From a checkpoint of a small image classifier: arch coatnet.
Rows from block 11, named by matrix and row number. Rows with one number belong to one attention dimension. Each number is 128 + 24 x the weight over its row's rms, rounded and kept within 0 to 255. All counts start at 0. Numbers have three digits each. After the name is the row's rms in percent of the matrix's.
# v: attention value (model.blocks.11.attn.v.weight, 192x192), inputs 0-191
# proj: attention output (model.blocks.11.attn.proj.weight, 192x192, transposed), outputs 0-191
v.2 106:095129153087103118126093108150135142126148134088131116135150108116125142148139070160139110119126176152169133122105105116127150120117120190142122149168155124104088110160100133128127116122122143117104115161134123101145127096090125135173139099115117101145098149117102169140154138136175136131084111115124130145154141093118105135142124157153102101107129095123132158117166151127180127118151114103139140107114147129135139136131153113099116113129112143149190171113148138118172166158167108113123119093135106119104171105087134093111158088123117118151137033130121130103160124092132172139
proj.2 106:183126149148162110144114114104082158150083114134082119112179106155144128116152144139139114158144128185104145115115121160166075120140132138146132127125136117117185117111161132081142161191160111104122129103146125144137108142155147105120143151134109103148100125132137156159145138116123113057094088155114119118135133116114154119127119136080134135103157136135127165148120131126134084107112150108139144190122124166138126084175139129129091148082112124110116142127124088106155139105153087123082092137117099144081103124114151135103142104131105137147140092139128110146161149125147129120
v.3 110:118122150165132139123168126093150143124109127117108130142152165109080126077150129104148131150086143169166150159152133138127129099125161146109121155093121141124112132133090135165076103125134165086153153120079177101124133127138154149125137136124140148169101142166107147129154113077138140139091165138095116104152161111134119136090122116123099125165103154140113135154104048135106091134127165115119084170139126132141084103138156135121112129113128114139121138149152106103116154115125158156140125108085121127135149063102126117137178110144152125129140142103169108101120124131132092166
proj.3 115:119130154100161112121134092153170132115113115119114154104175118128164178151104139115145096127124101115154091137125135154110136184123143128136099157083151113099142167078202156146110130122102146141163122138110115131124128137104169134131098146130112172115091141132150097138108124112105159115156142116150129134144129133156149129137131123148135103119136089105173089125168172138114104140145139099103131145135164106126137161140125110157072118162149152164108084104152121130092100136137138103089128100135168130113137162101143112150134090108136085131113110087116096145155082102118128084
v.4 103:128125152143087146159144131138106110089110132129147117136086123070089107142132109137109130158125143120158089133085121171135114121112150135122137126105164130121148126147172129086133132109140126138139135107104118113097087078178089114089142126082135122138125134143127170102112136117181145150083110127067154128135150137138103128143088138154166140118133116108090098135172168155157114152177168102102131142111154120164141116131163123117181143092123142156156113090143111105107128125158150135114144090111137157106157141174120121151140092153127109148172132150100101097123101135139122134
proj.4 098:122133179114079101122120090133117116173129142138145166119144140141095138145083110113154089182118099121126132131171142103120091103143144109113111140126158139133111096107126141111082154157136131108155099107149103154150097121123153127148136193177113107148161149150086106141096118122121127085194113101163128117118103120187151144130176107106133113156136133177135148144153131162101096115111118141107102155146145115155110124164090133125119136130094124112156149131103141137065122098156132138096168154157119123110164133094144109149142108148080115125129102143133112131117115109132121124
v.5 103:147103103156129110163147102143125079134144146112098121136131085183155159119167153121131088123127169126122122150113164152123121139132102119109115119142168147082124100129149167139099118104143107104089158157129143103150101163122128092193150111125114116134130135142151094149138115136083122143077121110155101107125109138116138154155125128118170109149094128125150148157133090179090136121118134153118159104134179176112153151118090128153105117137119114117164155141118138108115174091113174139107134107103121110113095164094160114123104135141082151148129127127105081104143141142140089165
proj.5 107:125114108101158169142144153140120086109119125131136163144126127152160152127129147122146116053105123126098157068100123147099136115131118148124113150159126180095160145178133109147117167117174125122113122133138087151089121148140139141133138167082134135118121110137151157083124142103115148187125127145171098108178115088118121158119133133107140146142159139073163111090122139181131154163148096128100164115095084111082141090135128145124116078139130121107141112113140108124119145097138126126125120123097140103162133119154092104155108126105159118174139125145134121106122120093153122139
v.6 104:114177163125139179116136093163145158123131165107119126134118140117124141154176108159125095123108090100134099126130146143137130165079154152132115139132117066140183145115113150138160133148117093108120098122146073097134124114146134123167119137094139126167104125145117121155169140143127075160131138128168114104109146089091173082110079136143145164127130152134099138109125105145120126111128131124149097141105108103098138111142122110140099113162118105152131151154127178080090142131109119132156164101158145130088133138092127127146120102083129139124164176103126134157142101097128092125
proj.6 109:127129111130124128128099158105162096131113140181104145108098132174159140121105147174124118102132189126154158134154158077106134132095108129106144086113100093140102116112163144090106110144108109129131122166113141119157154129096125125127132136106119122117164113147150132167127126118130157125143138121131139115149128114129114110117110133113151099128158143134124151083163141117160127111134144167131130112104155085116128165118116141098127171112087132127100159106102135103163128134167085143054134125141121178129134120064136082121123142152141101159093186174120127166114116172159095109
v.7 112:133143130131101098099128117122113101136158108163110128104096129174080103116174148170135125103153084129161144108126103085103190132132120100109135145106145144138084110129132132136150105119123160151120149114126129124146140140145094124108123092096132143133112131127151142115122167164141118091113132098134095116088155180100111194160111119122135143102124136145120163148119154109133121127118124148125166142148085152140149130166117086131141090111119164155142101119132114120099090107129115160115116071139129190141063125119150144117146100118144143140151155158127134162119110118200140093
proj.7 115:114114153133104101120137159133142118113144125136128134129113137154098117137122151118088124168114088106145113099081135058125123107111172154113131138169111138120148137105131128124135112123098126102133119116104106130133141098093097156164159080156159079125110110110142166153169135114168186113118115109138154110130121159155136138138139137090119103134151144135110147148148099145153087142146099120152109089096113160126100160092143107110118080159125131109157154179148135139145190117105125131114115109173141134179127165141115122116169074111124122123095130131118148109154155148078142173
v.8 094:161166144144136155150113117099130113187124147181170144124152149193180125121150089072113110149148148082125162083141133132107107123157094147140156105137138112122122142138157113116084154168154129135130173113117162122109170073125147098126133147116106109117146103151149114149101133105079141121097120129119128132127105130127116153117106149126132124113143130118086118147122130105068165154138161129122112139130126133120174162104091103105143135126134142106133164129110162156155110088152140140091101139132131100120138153126111136131118097122121071139150154123148138135147068118115104078
proj.8 101:127157139125130183123094131139108105117113090141150150132164106140119154102106135140129122148161086109159105129129132158136102110125176119098126158179119126168112101104109164169111123117136140107089143118163134116147148107111082174131129110116170088148127121130143113132097114118095141148125106167108116161151074164147084086090137114141077108124141129141129116111123153106141148148107138141115117127113149147183157132138083104160113119139172133114123122118150153117089183131122146150165101136118151122134131081156124168136153109119108158114093101176072128143099143105142141127
v.9 105:127160157140189151123145141098145117112137156089110113159143115104165106137119122135109120127121107119128102156139122097100146127110123132131167148128115140105164142147148099100077148146154076133152119157106138149125179168101168073153130194132147138073141120141133139130118150109122084134086125086158152113126106157112118120125090162150136142139097127170105099126166108100105083144149171108104104137125134124133137106128082126120142150165131086136143129112135107146121109096135120183106093161120119106129101087155121113125167134090127105119121124160109141100093147133116131171
proj.9 112:117108056113130111121109111179121130132161121115131115158143095108127131092117116099098151112136150131106078148137144131153118134103135158129137137135122122118122156158109135158118095137203124140111153190089119121150118159143142141151141132151106103181124134102098149120121113173111143133140082113101113109128134127126139117088166183164127141140122173135106169106105135149128140114106094109173155124121130126126121139171148132128111081186135142148093125151128113169144085149133132118141160118144116125123131167084124089116146135111153081096123134141077088125105119086150133115
v.10 109:148125127147134142091149103163116164154083147128125150114171088123152108151109137074104125170119090163124084144123160101132144144159124100098122136144122132130151161112151132141123133143134145108131087149140128157176110106155121129107165152144114139119126127152058113136144169094121130126109126163134120125143193158121154092121136136111134082089092154159140066141114151070177155140114130146108160138114108098130113128133127091116145104136122129135129168123103132118128103082118107069158145128145132156133147091139102126168163125117121106134120178109109144118157124098120128114
proj.10 116:138143129159109126137135166149169113112162117140125093126137124115133123138134125170109133104129110126112138115157144164094139158116101066112121125114173076127114080134135146126181107125125132179114179103158149094149108109137112095121143137097125122157104152104103129144113162128119127136150139127112141173108100079120153133179149125144146100144161159141107170152127151159132109132094120139093142127122165076131159144121123125156136152133144121121141133156093079113144103131166127106117113135144123113162060119142113093144114089191162115102163133106129118099125099111129077101
v.11 111:134117115127195140094107107113127123136085094168139137134121101160123139147167150123100097158133112152175134123122130123088143122143115126114100148119111115138108166099150125135045096137129155140102150137140131154110173151108132169113157104121134116095101094138125158111158153139161130152103133092151117130119116138142143132156163099123133133112140129122136181097122109081123149097119132100110131099144132142140138130121109120119198120100126127129112105120143121101109120176120093121184139122079137112138146180128141163109184094117148094082153121084123144164109147129144090129
proj.11 107:137160089164146116139109143077135135109141143126145111102178120085144130114138134128158117109109108112151146142131113091129093122122145090089133145078098110124164124100129108147148165138071111123138123123157148135118106120132103147132122140168110090113123120128140147167109120157124161146111136093116178151157123139123192104126145122098107124152126124171094174137164112091163105122102138178139154133140089145133139132107118133136094082114113159133158150124124113138130154106142105094197117109132128156137132134154058152134115082130105121159120133107186140152128119084115115120
v.12 104:133101120133138087134150123120148158106124145177126083113118112154109118102086132104072121120130160173170116115104140103143127114151144103148124143155138145139117106133131123137116108122049149145100152138102150120148113167105124105156162139108124152129157101141116134154145093156083090158110151115156159056129095167112152148102131161111105158133131141152112133101128151121106150140118124130109122150144125118161112150132131132139153136114114100185161118135089153096158139142136147138094151146096136183126095135105159106076093105155128080104135136095121115148113145139087164135
proj.12 102:115136154124154138160124164120125144153125153151129119169126147119115110142115145131144130149134136149151119096103128137158146134119125121105132140136103144113129118149141125134124121164129131097131120106079115161120110144126152120122187111109096156115089107155122107088112119197055149168109101099121116115119148180114169097107131124154102111166108165119090119119148112168133119140149183107139121118133104086118082165109169073153138126125135126096087128117159133126132122134134101121130114146089132119136134163136054091126133133114160170157117130117090160092140088137168166147
v.13 108:129107089128114137168138134148096106111076149086068119148110112100164089159109134170134088151131154086140141164165135142086143165091148101181097117130130096164143117130108156118119128198121104081111145110108137107094094112139133110116150140112115136119112127146149143090162100166160139134105142103113127140112133143130116086121111141167117111143131148125128094128111123154102142103139098141177211105127127107147111142142142149153163112133126127102117164131122128100142140141128100148143150143130133121135138161119123109123142140123099124170147083083115158156113096143137151154
proj.13 108:169123186139104090100136105148138101142131157112130138137105101107142122129132097153129121156081112086089125133150147112153151142150142084160114110132091081088131172120082144120095138131137153118141106130163111112132156133127119136133070176097148171139132119136114129142144140118128158108111079124156125131142139089117142124125092070142170103154133150099179119163115149145160108162072116140158092139109125145122142107127125113114100122158112133141132154110119161158141144107132096120166138126087134120160108098102144127151084151126119140163123158169131132113147112101173093143
v.14 108:138157144144147117142126159098098146130159096103161140120099128156167135153101140142172169145154133128089133119125153146127100140124164138090144099112101116117150131137103136137124152123111109144131142125143106122138141104142101146142114112112106090108090125085118120100162157121103099120125176150164152091128117142129149151146113086138177119115115132100100138138124135117149118144157088102139123132115131156118093123154105159105109139128157086093150101161126112130138126099153124155141117143149158173146133080118140103159125104198145119137094115038105121076098151153112151070
proj.14 108:134142107121116122140125151110143157155112122150125122067071132127128121056115163121089146131134135144141095138121123169137132133115098133168155115137109150114171132135163137173113113096139126079108127182140140126101129136106145155113132168160137087144130158136172163115116110161122119129171125114108147122158136139167116124133145154124115118138150125169152138178126135116059128080137158141109124150111114123085138134122127105124108125137090093113101087100150116119115142101146128084104111117121125193128141160137153100078089158121143121070145113142120160149120111151113147094
v.15 110:107116160151122121159165158151133109082060123107104074142120108140130116108200095164123140108178133137140093097095127189127133108127074114137112157165108107152154123133165181120134125109104126123106124071114109105148164150145131130119142112089104141151100110110150100137123126081163135130130130122158156135144132101116124191130143155133153131165142115107129125123118140137114127116122127132114158130130135098133113155123109137116152095141153176097085150121123153194138111158119077105098131127126133124101113112149134124119150149119155152111149098148166120106124144161112122100
proj.15 099:157121102105122109104092113129134129153160165131111131166110125148149175130163177110119135118149095117106138142153128140107109116137104100091140084113114134111113120159156127074135171165115100127132111133112152133155137127155112121173146112145133095105192120154118130102190136101132132128139106104125107158117122139166054112131109118093104135128143108137132123143145149100171124098139094147156131169151115104128114155107099101143085089138181140108108143102126132132113162075146146146137157127111108125113132119156141134169093104075170154148118155126120110150121152112126165089
v.16 106:114098107123140129155152168153135112124112135138140095143118140118094132141165130093114127117141154136127150118136093155123090149174119167132155165157102113113124123116124134111120058119120123109120149142175121179091129071108151150132117154123156132190126116121130123148124124146128113172139146073159141117095146134135108089132103116093129155116185127148152131117160127127149108114116132141083160164098149126116144139122101143138104146130197137163137082139114106116140086154127128106133099131087116129098173153119147126104094078151089107084139135138120161121079140141112100136
proj.16 104:147136135152148147122119158155121165131146172111135146102146103117123136121088158127148159101158155159110161181154115113077085102134093104121139131114126159121103090129132138110139167147120138125112135169106144130128092124126152105157124085123100166090116158200113151138112116118096111103120147126101155097103175113114115098105150130119095098124102103121122133140104126168105129139177178128124100128132120120167117115130120157098108133144107152103113110109137105138138116133102062183098135108130148105112136148128121101108146134125129144152082188141202120128126153128112122118
v.17 110:108125122110140130157135164082167160114142155120110134133135119086107133160129149111139164150091140109104126119112141138118107128146096122156149155102134104160105131167130160147093094144137142142154133119138088092110138114097139143135148106153092141126108071135121155146130160166130117099117127156129078138178111119137127103081137116125116119137127121141152127093064131130104159127131157133101123120103145119144159144120124097082122113161093126147145113140109145128124164104072107104105110180154166184136113074162140126107136134107110107137191144115140147172192147153135107128
proj.17 114:134138144157152120127122100148127161155123157067103130139170164104161100115127097147174124146111115078175101127112151172145107106102108135079115166138120136146130107092116141115150096114094124160089157095103143112100092111097134116121101118113135160099113098110132116120127155117150135091106119160129134135105169164176127111173095118133100169132131139151145095108159163162146148109109154156142145160121135102120138151198142100123142166115100155082106138131129095132135144071166163118126112114124111123110117127138125143118129102132103134131123128152093121109150130153143134081
v.18 104:135155156116126162130111139144146111137143151134132090148149111126134111094082139164138155125115106114159129145130129145089089148182133158131171114107170127125132133158124097140145139171140111156129119133155115098085133124093132124168124167113099126144134097080123121114115138131095097103113116102091117144115156177155114145084111112123157118117125097122119123127116159097163140110147119104161084158106122116130134117176163122098105177157088118166165164119144113095100116109108125135143121108123189138115140120051111125162102137121095155108180083130094136116111112135112115140
proj.18 103:135102086150156146153153124125134137147128157115100106142110121138126123104072097130134130174153131116083105164118149129107116130145145145109167114118157138146153151041126178148129078114139155084102072144128132088149119113112120135122149146124111137121126159104113103112096130170136159089141183131143124094139117154132136137081108141121172130146137117140103102123131157165136135132148153128120134155100135150115099171133149128102173134134097110108107153101194107102134085116143138146089144149125091158139112133118106124125137150104127119107070134169131125150096114103144121161
v.19 107:099137110172123134116144082144075103132151102124139117121132126148166127101101139115149156118179136144128135118111122161102121129085148123111105085130119114161120142150164153167148137128127130146112102106147157163160145113130139123156120121131122153130082141089115142116098099112080146130119175117116123088114085115084122140151124104139122115132134116178131105166104145128145110137130140176124113153138152132093137138092141119077148125131128145138108122124137162159179177106148142132142151136124108140110114106117135132115113094159073095103183162104091185150126185111105099078
proj.19 107:143164120098162106079133129117128137109130131130137099097134116131109170083167117156159155111185137104152143104101154169135175070138095103106137110136099131108086122131130165106116122147124146111137133140133135123107101171103116175103180132134088143142142075172121118075145113116117121126112129131114137146134125131130121112127156150122162088199117131122156119149130098071145111096159118101122149139134134165161124109120130117145101150122117130077135103099141097125103123133158123138095173116136177138161120147148154167113124126104148128120165121114085135119123105104151166133
v.20 106:168156135151132117159175120106149142123138107138142129120136131105131117138155130119116111122124124084164139117122144140124120082093105149176132130127133133088083157117147161107139180149072159100134130124134142144104145111148149065119138114125120113116140162137119157119191127143110106167114129167136122128128093151178098082106132124122152117089128172118089143099119145112102140171139131151155142191146120109141156151098134144101088120138096121132112105158155140141098109098124087126194116083142114111098113183146131119165137156109132107082140093133111120154128139135140137137
proj.20 109:118129074093140175133141129156169200095130154146119174139091142133091109123093150160122148132103134128135122155117106142108098115131132121134177094096094110153112085166105136137170143140123120109123109085174106140125151127132137109125118159129141110136134113149107135121102134078184146174129131135148110167140094153115175115088128104106080135153117133110159117139100103121123114156121090135164089165130117124090135107126137114131143128138134100168152155088127087139180113135188121091106118115128104115130110111112142099149115142134142162107125139136141110134098147120173126135
v.21 108:122119119072155112070114124158146078128140124165128139115080125063124150108128120152151103165159118129159091131118132132131128107165123133115111101169116147129118125159096129110122133115101090152078079155146092124162129200124127135123118128112130124135104125106131145152109096144122141144137137164136121159110121112140105154141123137143103142128120153124108133111162126100097166157151149161169104140128123143121122097122176077158126133124123184132138164124136122158159171128139097091092130139152155115085134140139126129105068083147089119149107131126150116155179118139127107138
proj.21 111:108112137136180123126116093127109127126096086162087142147142146110157153150167119117130111116129141127135116108132165148162152084078169132099154142129145149150144106140137154099103127168121105076126104133101129115080121164153109096098160142134098125085140081124101115115158096152129136126162164115105123108177094148078119102135099131155135144100139155109108117140136071152153112110073141166172100104129112146119119160130151131122124138116125173131133135141142113103116069164134152149147137127152140138143122086083118162130118153132121172170156142142151128128118120115099132147
v.22 099:085115124137133081131114154124124137136096144174099125122113136127130141086132134158155147157100117082146140154114144147164150113176105134107119159126125084128179152159152126155129099144171139119159108135134124127099137145110130131144137150132085086119116110176110101104095149127117192082131107123133113085113112088119149096110147114100138114140130126140121120161150105142132112148113098129143158142105181180107148095133090146108156093134091145152169124130149099157153116131165131131111109138149116128094127179142099145131096147078138106121146117129122100081115176106091105115
proj.22 110:147152116104093087141127116146133175141175154113148177144097132099102133099100071154157169136117128109131137148109097088118152093146111129128128177124206088150120109148122127112150145144133140119122103113155141127177105144104157122119152117144108134102128146126169142131104155111106105116126081141141173115117111118102101133157129144113132139133139154127122121136128163136136160123102157115145177146118116108162120117125125115145081150131147092117139109156165139150109146092118164123141128114139081139120164072097092094089135101148134124170121123130168151130113092119063127134
v.23 101:104110179120157125111135112109091116130152136121118127127121134157135161102117114138125122101112152168098124108156057136140128128090081128183155133108094137128124125108117143157120133161155111120102173143109126125134108130113136115149126151137136091133151145136129173117081110168080110137170120152137164126140143124144118136131106111110143084130138112138132111086077146137097125141114164124147119121116112148144089129131113137110179110105167181111134144167099146123141127165096170137146098113129181150135119168111126163111126117143104141129133109088072085118180138098132184160
proj.23 114:137096133107075108147145126118160116152124132140139109104132108133107114172177109127113149118105124154147114099106146143147139142101163120140110122146150088165130135125129135138139145113118126081137143161087125096112137128138131170130153136144176112100136144145143102113140091156148111095140119151123133111122142124140128112165076110179153172153123137115134104117111172119135139157100139173109101098117125107161152085118134102104114109183126108135164158155130137110132143110146075153101099147078122119109137146156173176166099148107106114105104128091110109141110106112059135188
v.24 102:152074111159151107162135098116144123140130112139142103113095086124105144117105107131110140107141127075134154101158141098116125089103125119150183090138165151186118144134139099187152118115134150122118156148136146158157130114148139128104135112129165135129104164164128090131125150129085134150119132119065080129125104137113118181123082134140122146117160124121120132147144120122124062125164153151163089138098118151140117134111123158096123137061137118147167125170111121148151098121130093098137162142136144118164140144118091142107137123113120101116097152122158105155139147083134102153
proj.24 099:102108138127145146108140206151123166142130129170128162115134157150117098125120144119188090142140139117147131149109100094097172165093115115137122126140118118148136143129122124134150132130107101108160119123172112129127117107139147135118091120154157107064123099113176114094122115149091154144103096144099102088146151115173136131116111141133149117097097117155109124111087132145121132140137165120132144109143161133154139085111105117120104122106091173152181108123144065145141150145091124113111141106132109151115149062172135144118119123162109182106151107150123107118132150090121146156
v.25 112:146151144139148146106113142071159155103136147095143173130150151118085122104098119139103115095157132143112112147117133143099148143132161156105118117140105131162096124109141109147174152153154100106112159114182083167145110147124124157187090099134107140136175089115133131148131102098157144115121145109115098117103125146089139155075133151158120126119123156122126111131122122124163081133132080135124104108100164076160113130143131133148155112099131083089159170134118134163109095138150135106083145117173121146157104114130149147179119120115104152150120138126083135141135121130130098100
proj.25 107:122143121158119111163099132149176095136103110100097171140148120171122173075110100135099102117115170100077134095096114108118130123132099105157141076142171115128166121158112124152141131134086143143145114110115135124095140139106114114111100132157183159123121137156133125144155171147105101106153139146087106117121141105141142122173098152109136137090113143162145153097163125100165153165121160093110126095137165135150101110118139109160159130137111135115079118118095193128113072126140130108136147116135120110120137172085165154133140116111129118123130126155133147123126103149162108141
v.26 106:117106143116088148123149120137090158117090158083165111106097131113117137100102104110124142159088162123125100135159092137138121158125087107147150131135122103146109102157130114130149176114124155140139152112168138169111168161151163174136086130150126190110121123170141098129134145085105157067130136124120116111152111125082084077159155139154146127129118152119120108113114166170138159084126115111071099123153099154117117144160115128137122135143154132178140127122136156147139122115146118145103140131089142152109090120131133119128124158093139105099155140132077119146157128109165135132
proj.26 110:132146129146089152144142187169089106134142123087125140121120146122155091156128159126132176115138165098144134163133123093127101135113112143140151082136066160116100118105103087128120111098125163161128114120130146157123145091092126109092160105142117142153109098131130116124150157155144106099105079127152137141147116098138153140158144142112094120174081079170096124121119139155173110140140098126137140162140176116159082102142128120115102131093144139123099131152121117123125139128135138141114160176130128105120135129087142118158171175127137097141128141137134080150132125108067140150
v.27 103:112112126099075121107119140118116088105111128167122108160132120169122171107161127136126159101134166166098125126113116147166073152122161150139092082100130125093113167102111134115091128139124134119106177135163111149118108126146144163151179155164086137108152137108116127131127141120120122129132123132191126144135102156191117166158161122118110122140139112147119099110126081186145137152104110141152087132124140103155088097099133128106135084134143134135177178104140152113133119109093091111146125120116134146113109148141123135083139161125165129144149136100124102124131137072133141129
proj.27 103:147159148115123123166137152149125106118123130101125109159115130105128114137161118142155120153098158150084142166133127158145120182174133096091115099156090107127112111118125100143114146130148136124118152105114133168163131116154131130096158169159107156126157121117145126125059171128124128126093174112097135133165120109124121146122073150114142165136125103113123130091128145125111142103120122131129159127132092104155126142157163096115157081066129101125168144137143177103128111086135099141129111138121127146120115163147062176143097113129119178127108114142131123125110138088068136091
v.28 106:146107134137114125144098161132166150177127115085131130139137135114128118079106153159175093138131139117078166172106107086121106128109137112114133129121140135161171111125129124115122092081145130106146159097146152125125146111138101131101138115108109126167132123124122086135167120101148094141158103175167122102089060106174166151154090107086090125139136123109113138163146150118111112119163158163130171123129135127127133108124160149147126192137161115181103160115141107155165141142125098138132149134156108134124111117130128104115110081103127121149116122119143114146106176096113097131
proj.28 102:104081128105147125111131173136122125159134153164148120144103166097158167131147115147097123115111137120152113101169131140134174139127121113148113121096115153126144134182194189102125144128152103109099127143098116150159104096126143129088113106132146118129141105140100167156164116135140151096118097128105157121165148097107080171107144117119136148096102121068144126124114090133121146151129107074117133141128162088122148128087129093139130135106083127152106119138151148161101135121119129139131101134139152134139102150138111129103164143125096162164072072153121130122113114141169143095
v.29 112:133149161129134109132119109094127118105143174188118111135147175148137139132158133129084098088148107129130169183122145124136149110161131116089131141133075155108166095146149110092124126147136156081132093114135113119087123088124118119136117093114122153110125110124127142088172089157149142110075112122093132118147140095109134122163152127125172157110128123148129116090120114131128173134133154145159131104115112133140155134123152145122137156139156105143115097121187104160079102104156137101095178115125122119156157096098135145125169124152144143077135108118150081160166135153127114138
proj.29 116:124127090148172152149144113112156097114141129141135119124156096163135105110112138124116145124124136093154117123139105160103165128133126123112123139154103129099114108102133116132130103186125103201114130108121145157116060125151173128145095148105174140118168137185130113125141104127093122111115154123162132138061099098124131156136100149112140093084189140181128113111144090120147107162125122091138091137149080133137115102109151150148132114175121168099175133129145126124153137120119124156127098151097151133111103123157098117138110143096139142088123127117125133084154113156161121138
v.30 102:116138134106165170120156091174157121113121129140094148132118148109143130131142131113114114093075096141098113075136110125196127118119167129093099139117141095117162125085125106151126131153112176134147120163164156090107114124165127145129156137119122109185105101116134120126111115118167097139105141100145167144130090134125106143118157131159106098122125146120122129168158125143145102130143133110164146162118121147111130129158107130147109132083107128087160120137110103098103194151099134081150109102167179137170147112108155149107095139130132118132143110172172133098105122093118140123
proj.30 102:142136153133118097158119113123108149140123122142084099088116114132110106165093109093063122105096121143176158100146153086086173141129124138157107132084154092140160101141149168108127160133127114103117104145117142118149150130176107109111121114077152116121120120147126149105131192151105130153160135116154152127125095144134161145136130154149151164171138131099130104107116154097105159099164184106107150068167130149136133123113140149109139130100111131126130126124119138121138153096148108138127137161181114126125129106083120135085121113120143126147144125135135101132104169184089115107
v.31 106:127159134200104140101105110116130149093123127136159163191116098136130162127133162177106113109141153132135150140133083111110133131125147087127117109151143151109104134113081122117146089160128151151128107143109164111132120151093126136131130145134133108135126086133123111095137096111110114130097160093126126181152160126111129082122118097128145129110094084147131113152146122082087132143149165093117159174126163177109140125164081139093077125142128143140120127167122119125150151115147140138141167115141090150119098086134137140127115182119086113132130162100129105081129120103122161150
proj.31 114:191097121109134132154153104135135090095128142142118147075117136114097137151129102117117163113127100155139083064105091139131122145115103162132142122190144131119141119108159142135089130124110120123128136134149120114158102106102164138146175147061148158120105148143162093088108126187152147129100104146130175100145130128112122138115128201174152126175142140111120130138094124146144161103107072128138122135116093130111137143173091147154123128153127134111092111083136122110145134150129147127104145130142129104116113160134112109152120106168109091155108123116088125146132130160113122131
v.32 095:099125170137093097144113159150157138151112153117100128111125150147147112161119130167157120122172114173098136131090087167154160165134125105122146130126125169082154118101113120068165117139139121129125126166138093112138088138108113136139132114121102125136128153162131132155127183137144121119112145137149127126154114068065146135122098119125124107118140084141159117116140127141116108131104173142141099108093152114170143130155141135127119080114076167175100111125109136108179108131149153136186157154108139108115099131124141093122126138151097120137139172157079088128117106121130115117
proj.32 104:165124131125088137116140140117128116128139124156082116126171119139126120142154175130142175142115119106111112100114117168134073127103089122142093129165181128114131121144157099126157121094092104138098123113138137132166084128146188146168173142162086155144170167109106153116126096093144135133083135155123104132151147082148110100090133114149130138119130151128120112089153117146109117142112131155121129125106114067112130138149159160115169155109116113060148109123125138126127129131100088162101100126143125175133141123170133102158115129116156113125103096084153145121164119143117138108
v.33 106:152148147089142130165138164177116205088162130105085110136087122121127160170136120144146095157140100115108132132139116116110075139121146119102136099146105140150133114116150085115155142148085121103135101110125132136137133110159145090173133086101127105125134127122146114099083121113112087135162108142150180139101111161166160107158149124098117125118134161127118123147150111126085143147106105105110135078116112139137145125132141145088152168123137117170094127100164109150182096124111143130150116127172137108101150165140108086135130133136120117116120101133121144121142113183160163141
proj.33 111:125089184134158103163132167093115125106122107121107119125096120104125114110149157128133153135171145119124123098180116133121166094132113178125144140108110113129134138108113134085126143084126149123068128140139135119152111099123139102116115108130155101135171104136093129136138136138184163115123136116161123110130127131154102165076140096165155110167130153124136141105152116110124140123070149142121095114117116098138146134090113155124130149107133062118147131100101137165170158142149134096153072166178121132098154141145135132126105175154131098109085115132164142135092149129132166141
v.34 102:141161136115146132159135124112144122114124120130157125136118119095126117164112109135150117115100146146121088125133170167143111131108094129131146132128097163147108099159154137111146162140158093158071111133115175155106096108176148145142113099131134150112113133101149071097154125112120090106095148099109127118135152127108160166174129188124129153155087129132138120106139123115059092130120137109143104127157161111138121094077123160132124096141169164140111125172123132082163178159171164129117136128103164134097130154114123132124150131132141105136095113109099153120134097105127097082
proj.34 112:124116138107167117147087120137125107139130121132127120131125121131093105150151148173157113110119155064118183159121077116106133136178132122172103098142172166117110124101123109129072132117119131118121108133167149186157138071085145127119105138137130102174110115119146129104154152177098107139143136146140162183182089134098125116094119144157161116135138179151166102126123164126131108133133107119115137096133135101153122121087130070124139148091144132134131142105094090135140126114120106130101144131077134150119153160132107116117085152121137108109109103129133160118131140142124156117
v.35 106:124127146135125137085146116153134187138145098151123125115139122150105140122114155171125146136116076101130134108118160139157097138151126111137109096099121135121105121139149077120106116156095113128102145095103133116103095110110126083101109125114160128168151123105125110155091140154131139098140125155115106080130133142091146119171108136095115102118098145102169127109112162128108115093155128132129102114108184087151156136139116157098123115177115156137125099141108148132126143095109158179156117193114124149121173120107150175102118146147111149152115168156134173113121176101134160180
proj.35 108:086101144121158092141138093147154121133150142150131118158114139138146130137113133144182137127152142104127119129101147115118159125131115158124115174094159117109127128102115122110132089088152106113125180146184118114099161121102120148115088126154074125110104093148119126102151122127114101129131144080165140156071172105137104124140150139118119137125147165137119113161131122125113116102192136111098154127119177166118122122128093166083111138148094081112113074169136161100128122142132117166122096124147113171105149169150072124141116133133147129142082135104153157131117166131125130145
v.36 105:132165136159146071164118184147136138087131112110132120090132126120140125088122086115106142084151124137089148100124103107156169104108129109117108133119166178130102150138110158160080169147093137142116103133138163124080143145114099109120144151124140112091118133148123124134130097107127103141137164143079114179176131154136142086113129094150133154096147113132131159105144108077115136145148135102136107091107150113101158120123133139146165164130137105110124130131120112126141136151129090176145140106064164108090137143106103123103132135144131149117144134165140144159166084123096121150
proj.36 107:130125085148136132135149131133094134130076135137105127143166126183127137178098117100168146170136095112165127159166119127146078163126134135128117106137123088133156134109148134099131132132097151117083181145124141117128133131143112140136116103136128117156101144052114112116150121103103153112119159130134114142119111127149183052067142159144128136127095133141149095175130110096139168146114140114126112166146120078129115176123128169118126113106131122127142126107133129127162160157126149131133140147120122127149113095125164131104053148104130154145109137106093122105105107131114163158
v.37 107:150151121170143103082114128144117085104136109113157138123133118157106132096170133137094174086162138097129136100113107088102152144147143134124060116130097173160128154117132145151112097106126106145168141087128140135147136137130148074132122123112114123116118125173094121135128174135124099175159113177141123128175164084099149140111107115136101143161128130141108068088100108125083123131111102157150062125133149155149130117165110107145160107152127134124166119137176142139099131138101144149139133109152135129131131114167119098105142126133131096183130128125154106113142132131110103148
proj.37 104:144140127131112124108133132132150132116138095146145162118111131140155159170118135119121118105105194103159115128160102197167131169117138107128121132168169088140142119133124150104102175142107130176143164108128117148144103130106129169118126114156153056136107114074121109100128051129125123112085133073091117082105138143151154142125134149130137113120132133120119136170099160115164169130138105142166125174099117111116103133144098121145139103092110108114120148123123163134169134107141122127138133101142127129113112133147112140115141077162128120126136131166136127116112101082084108098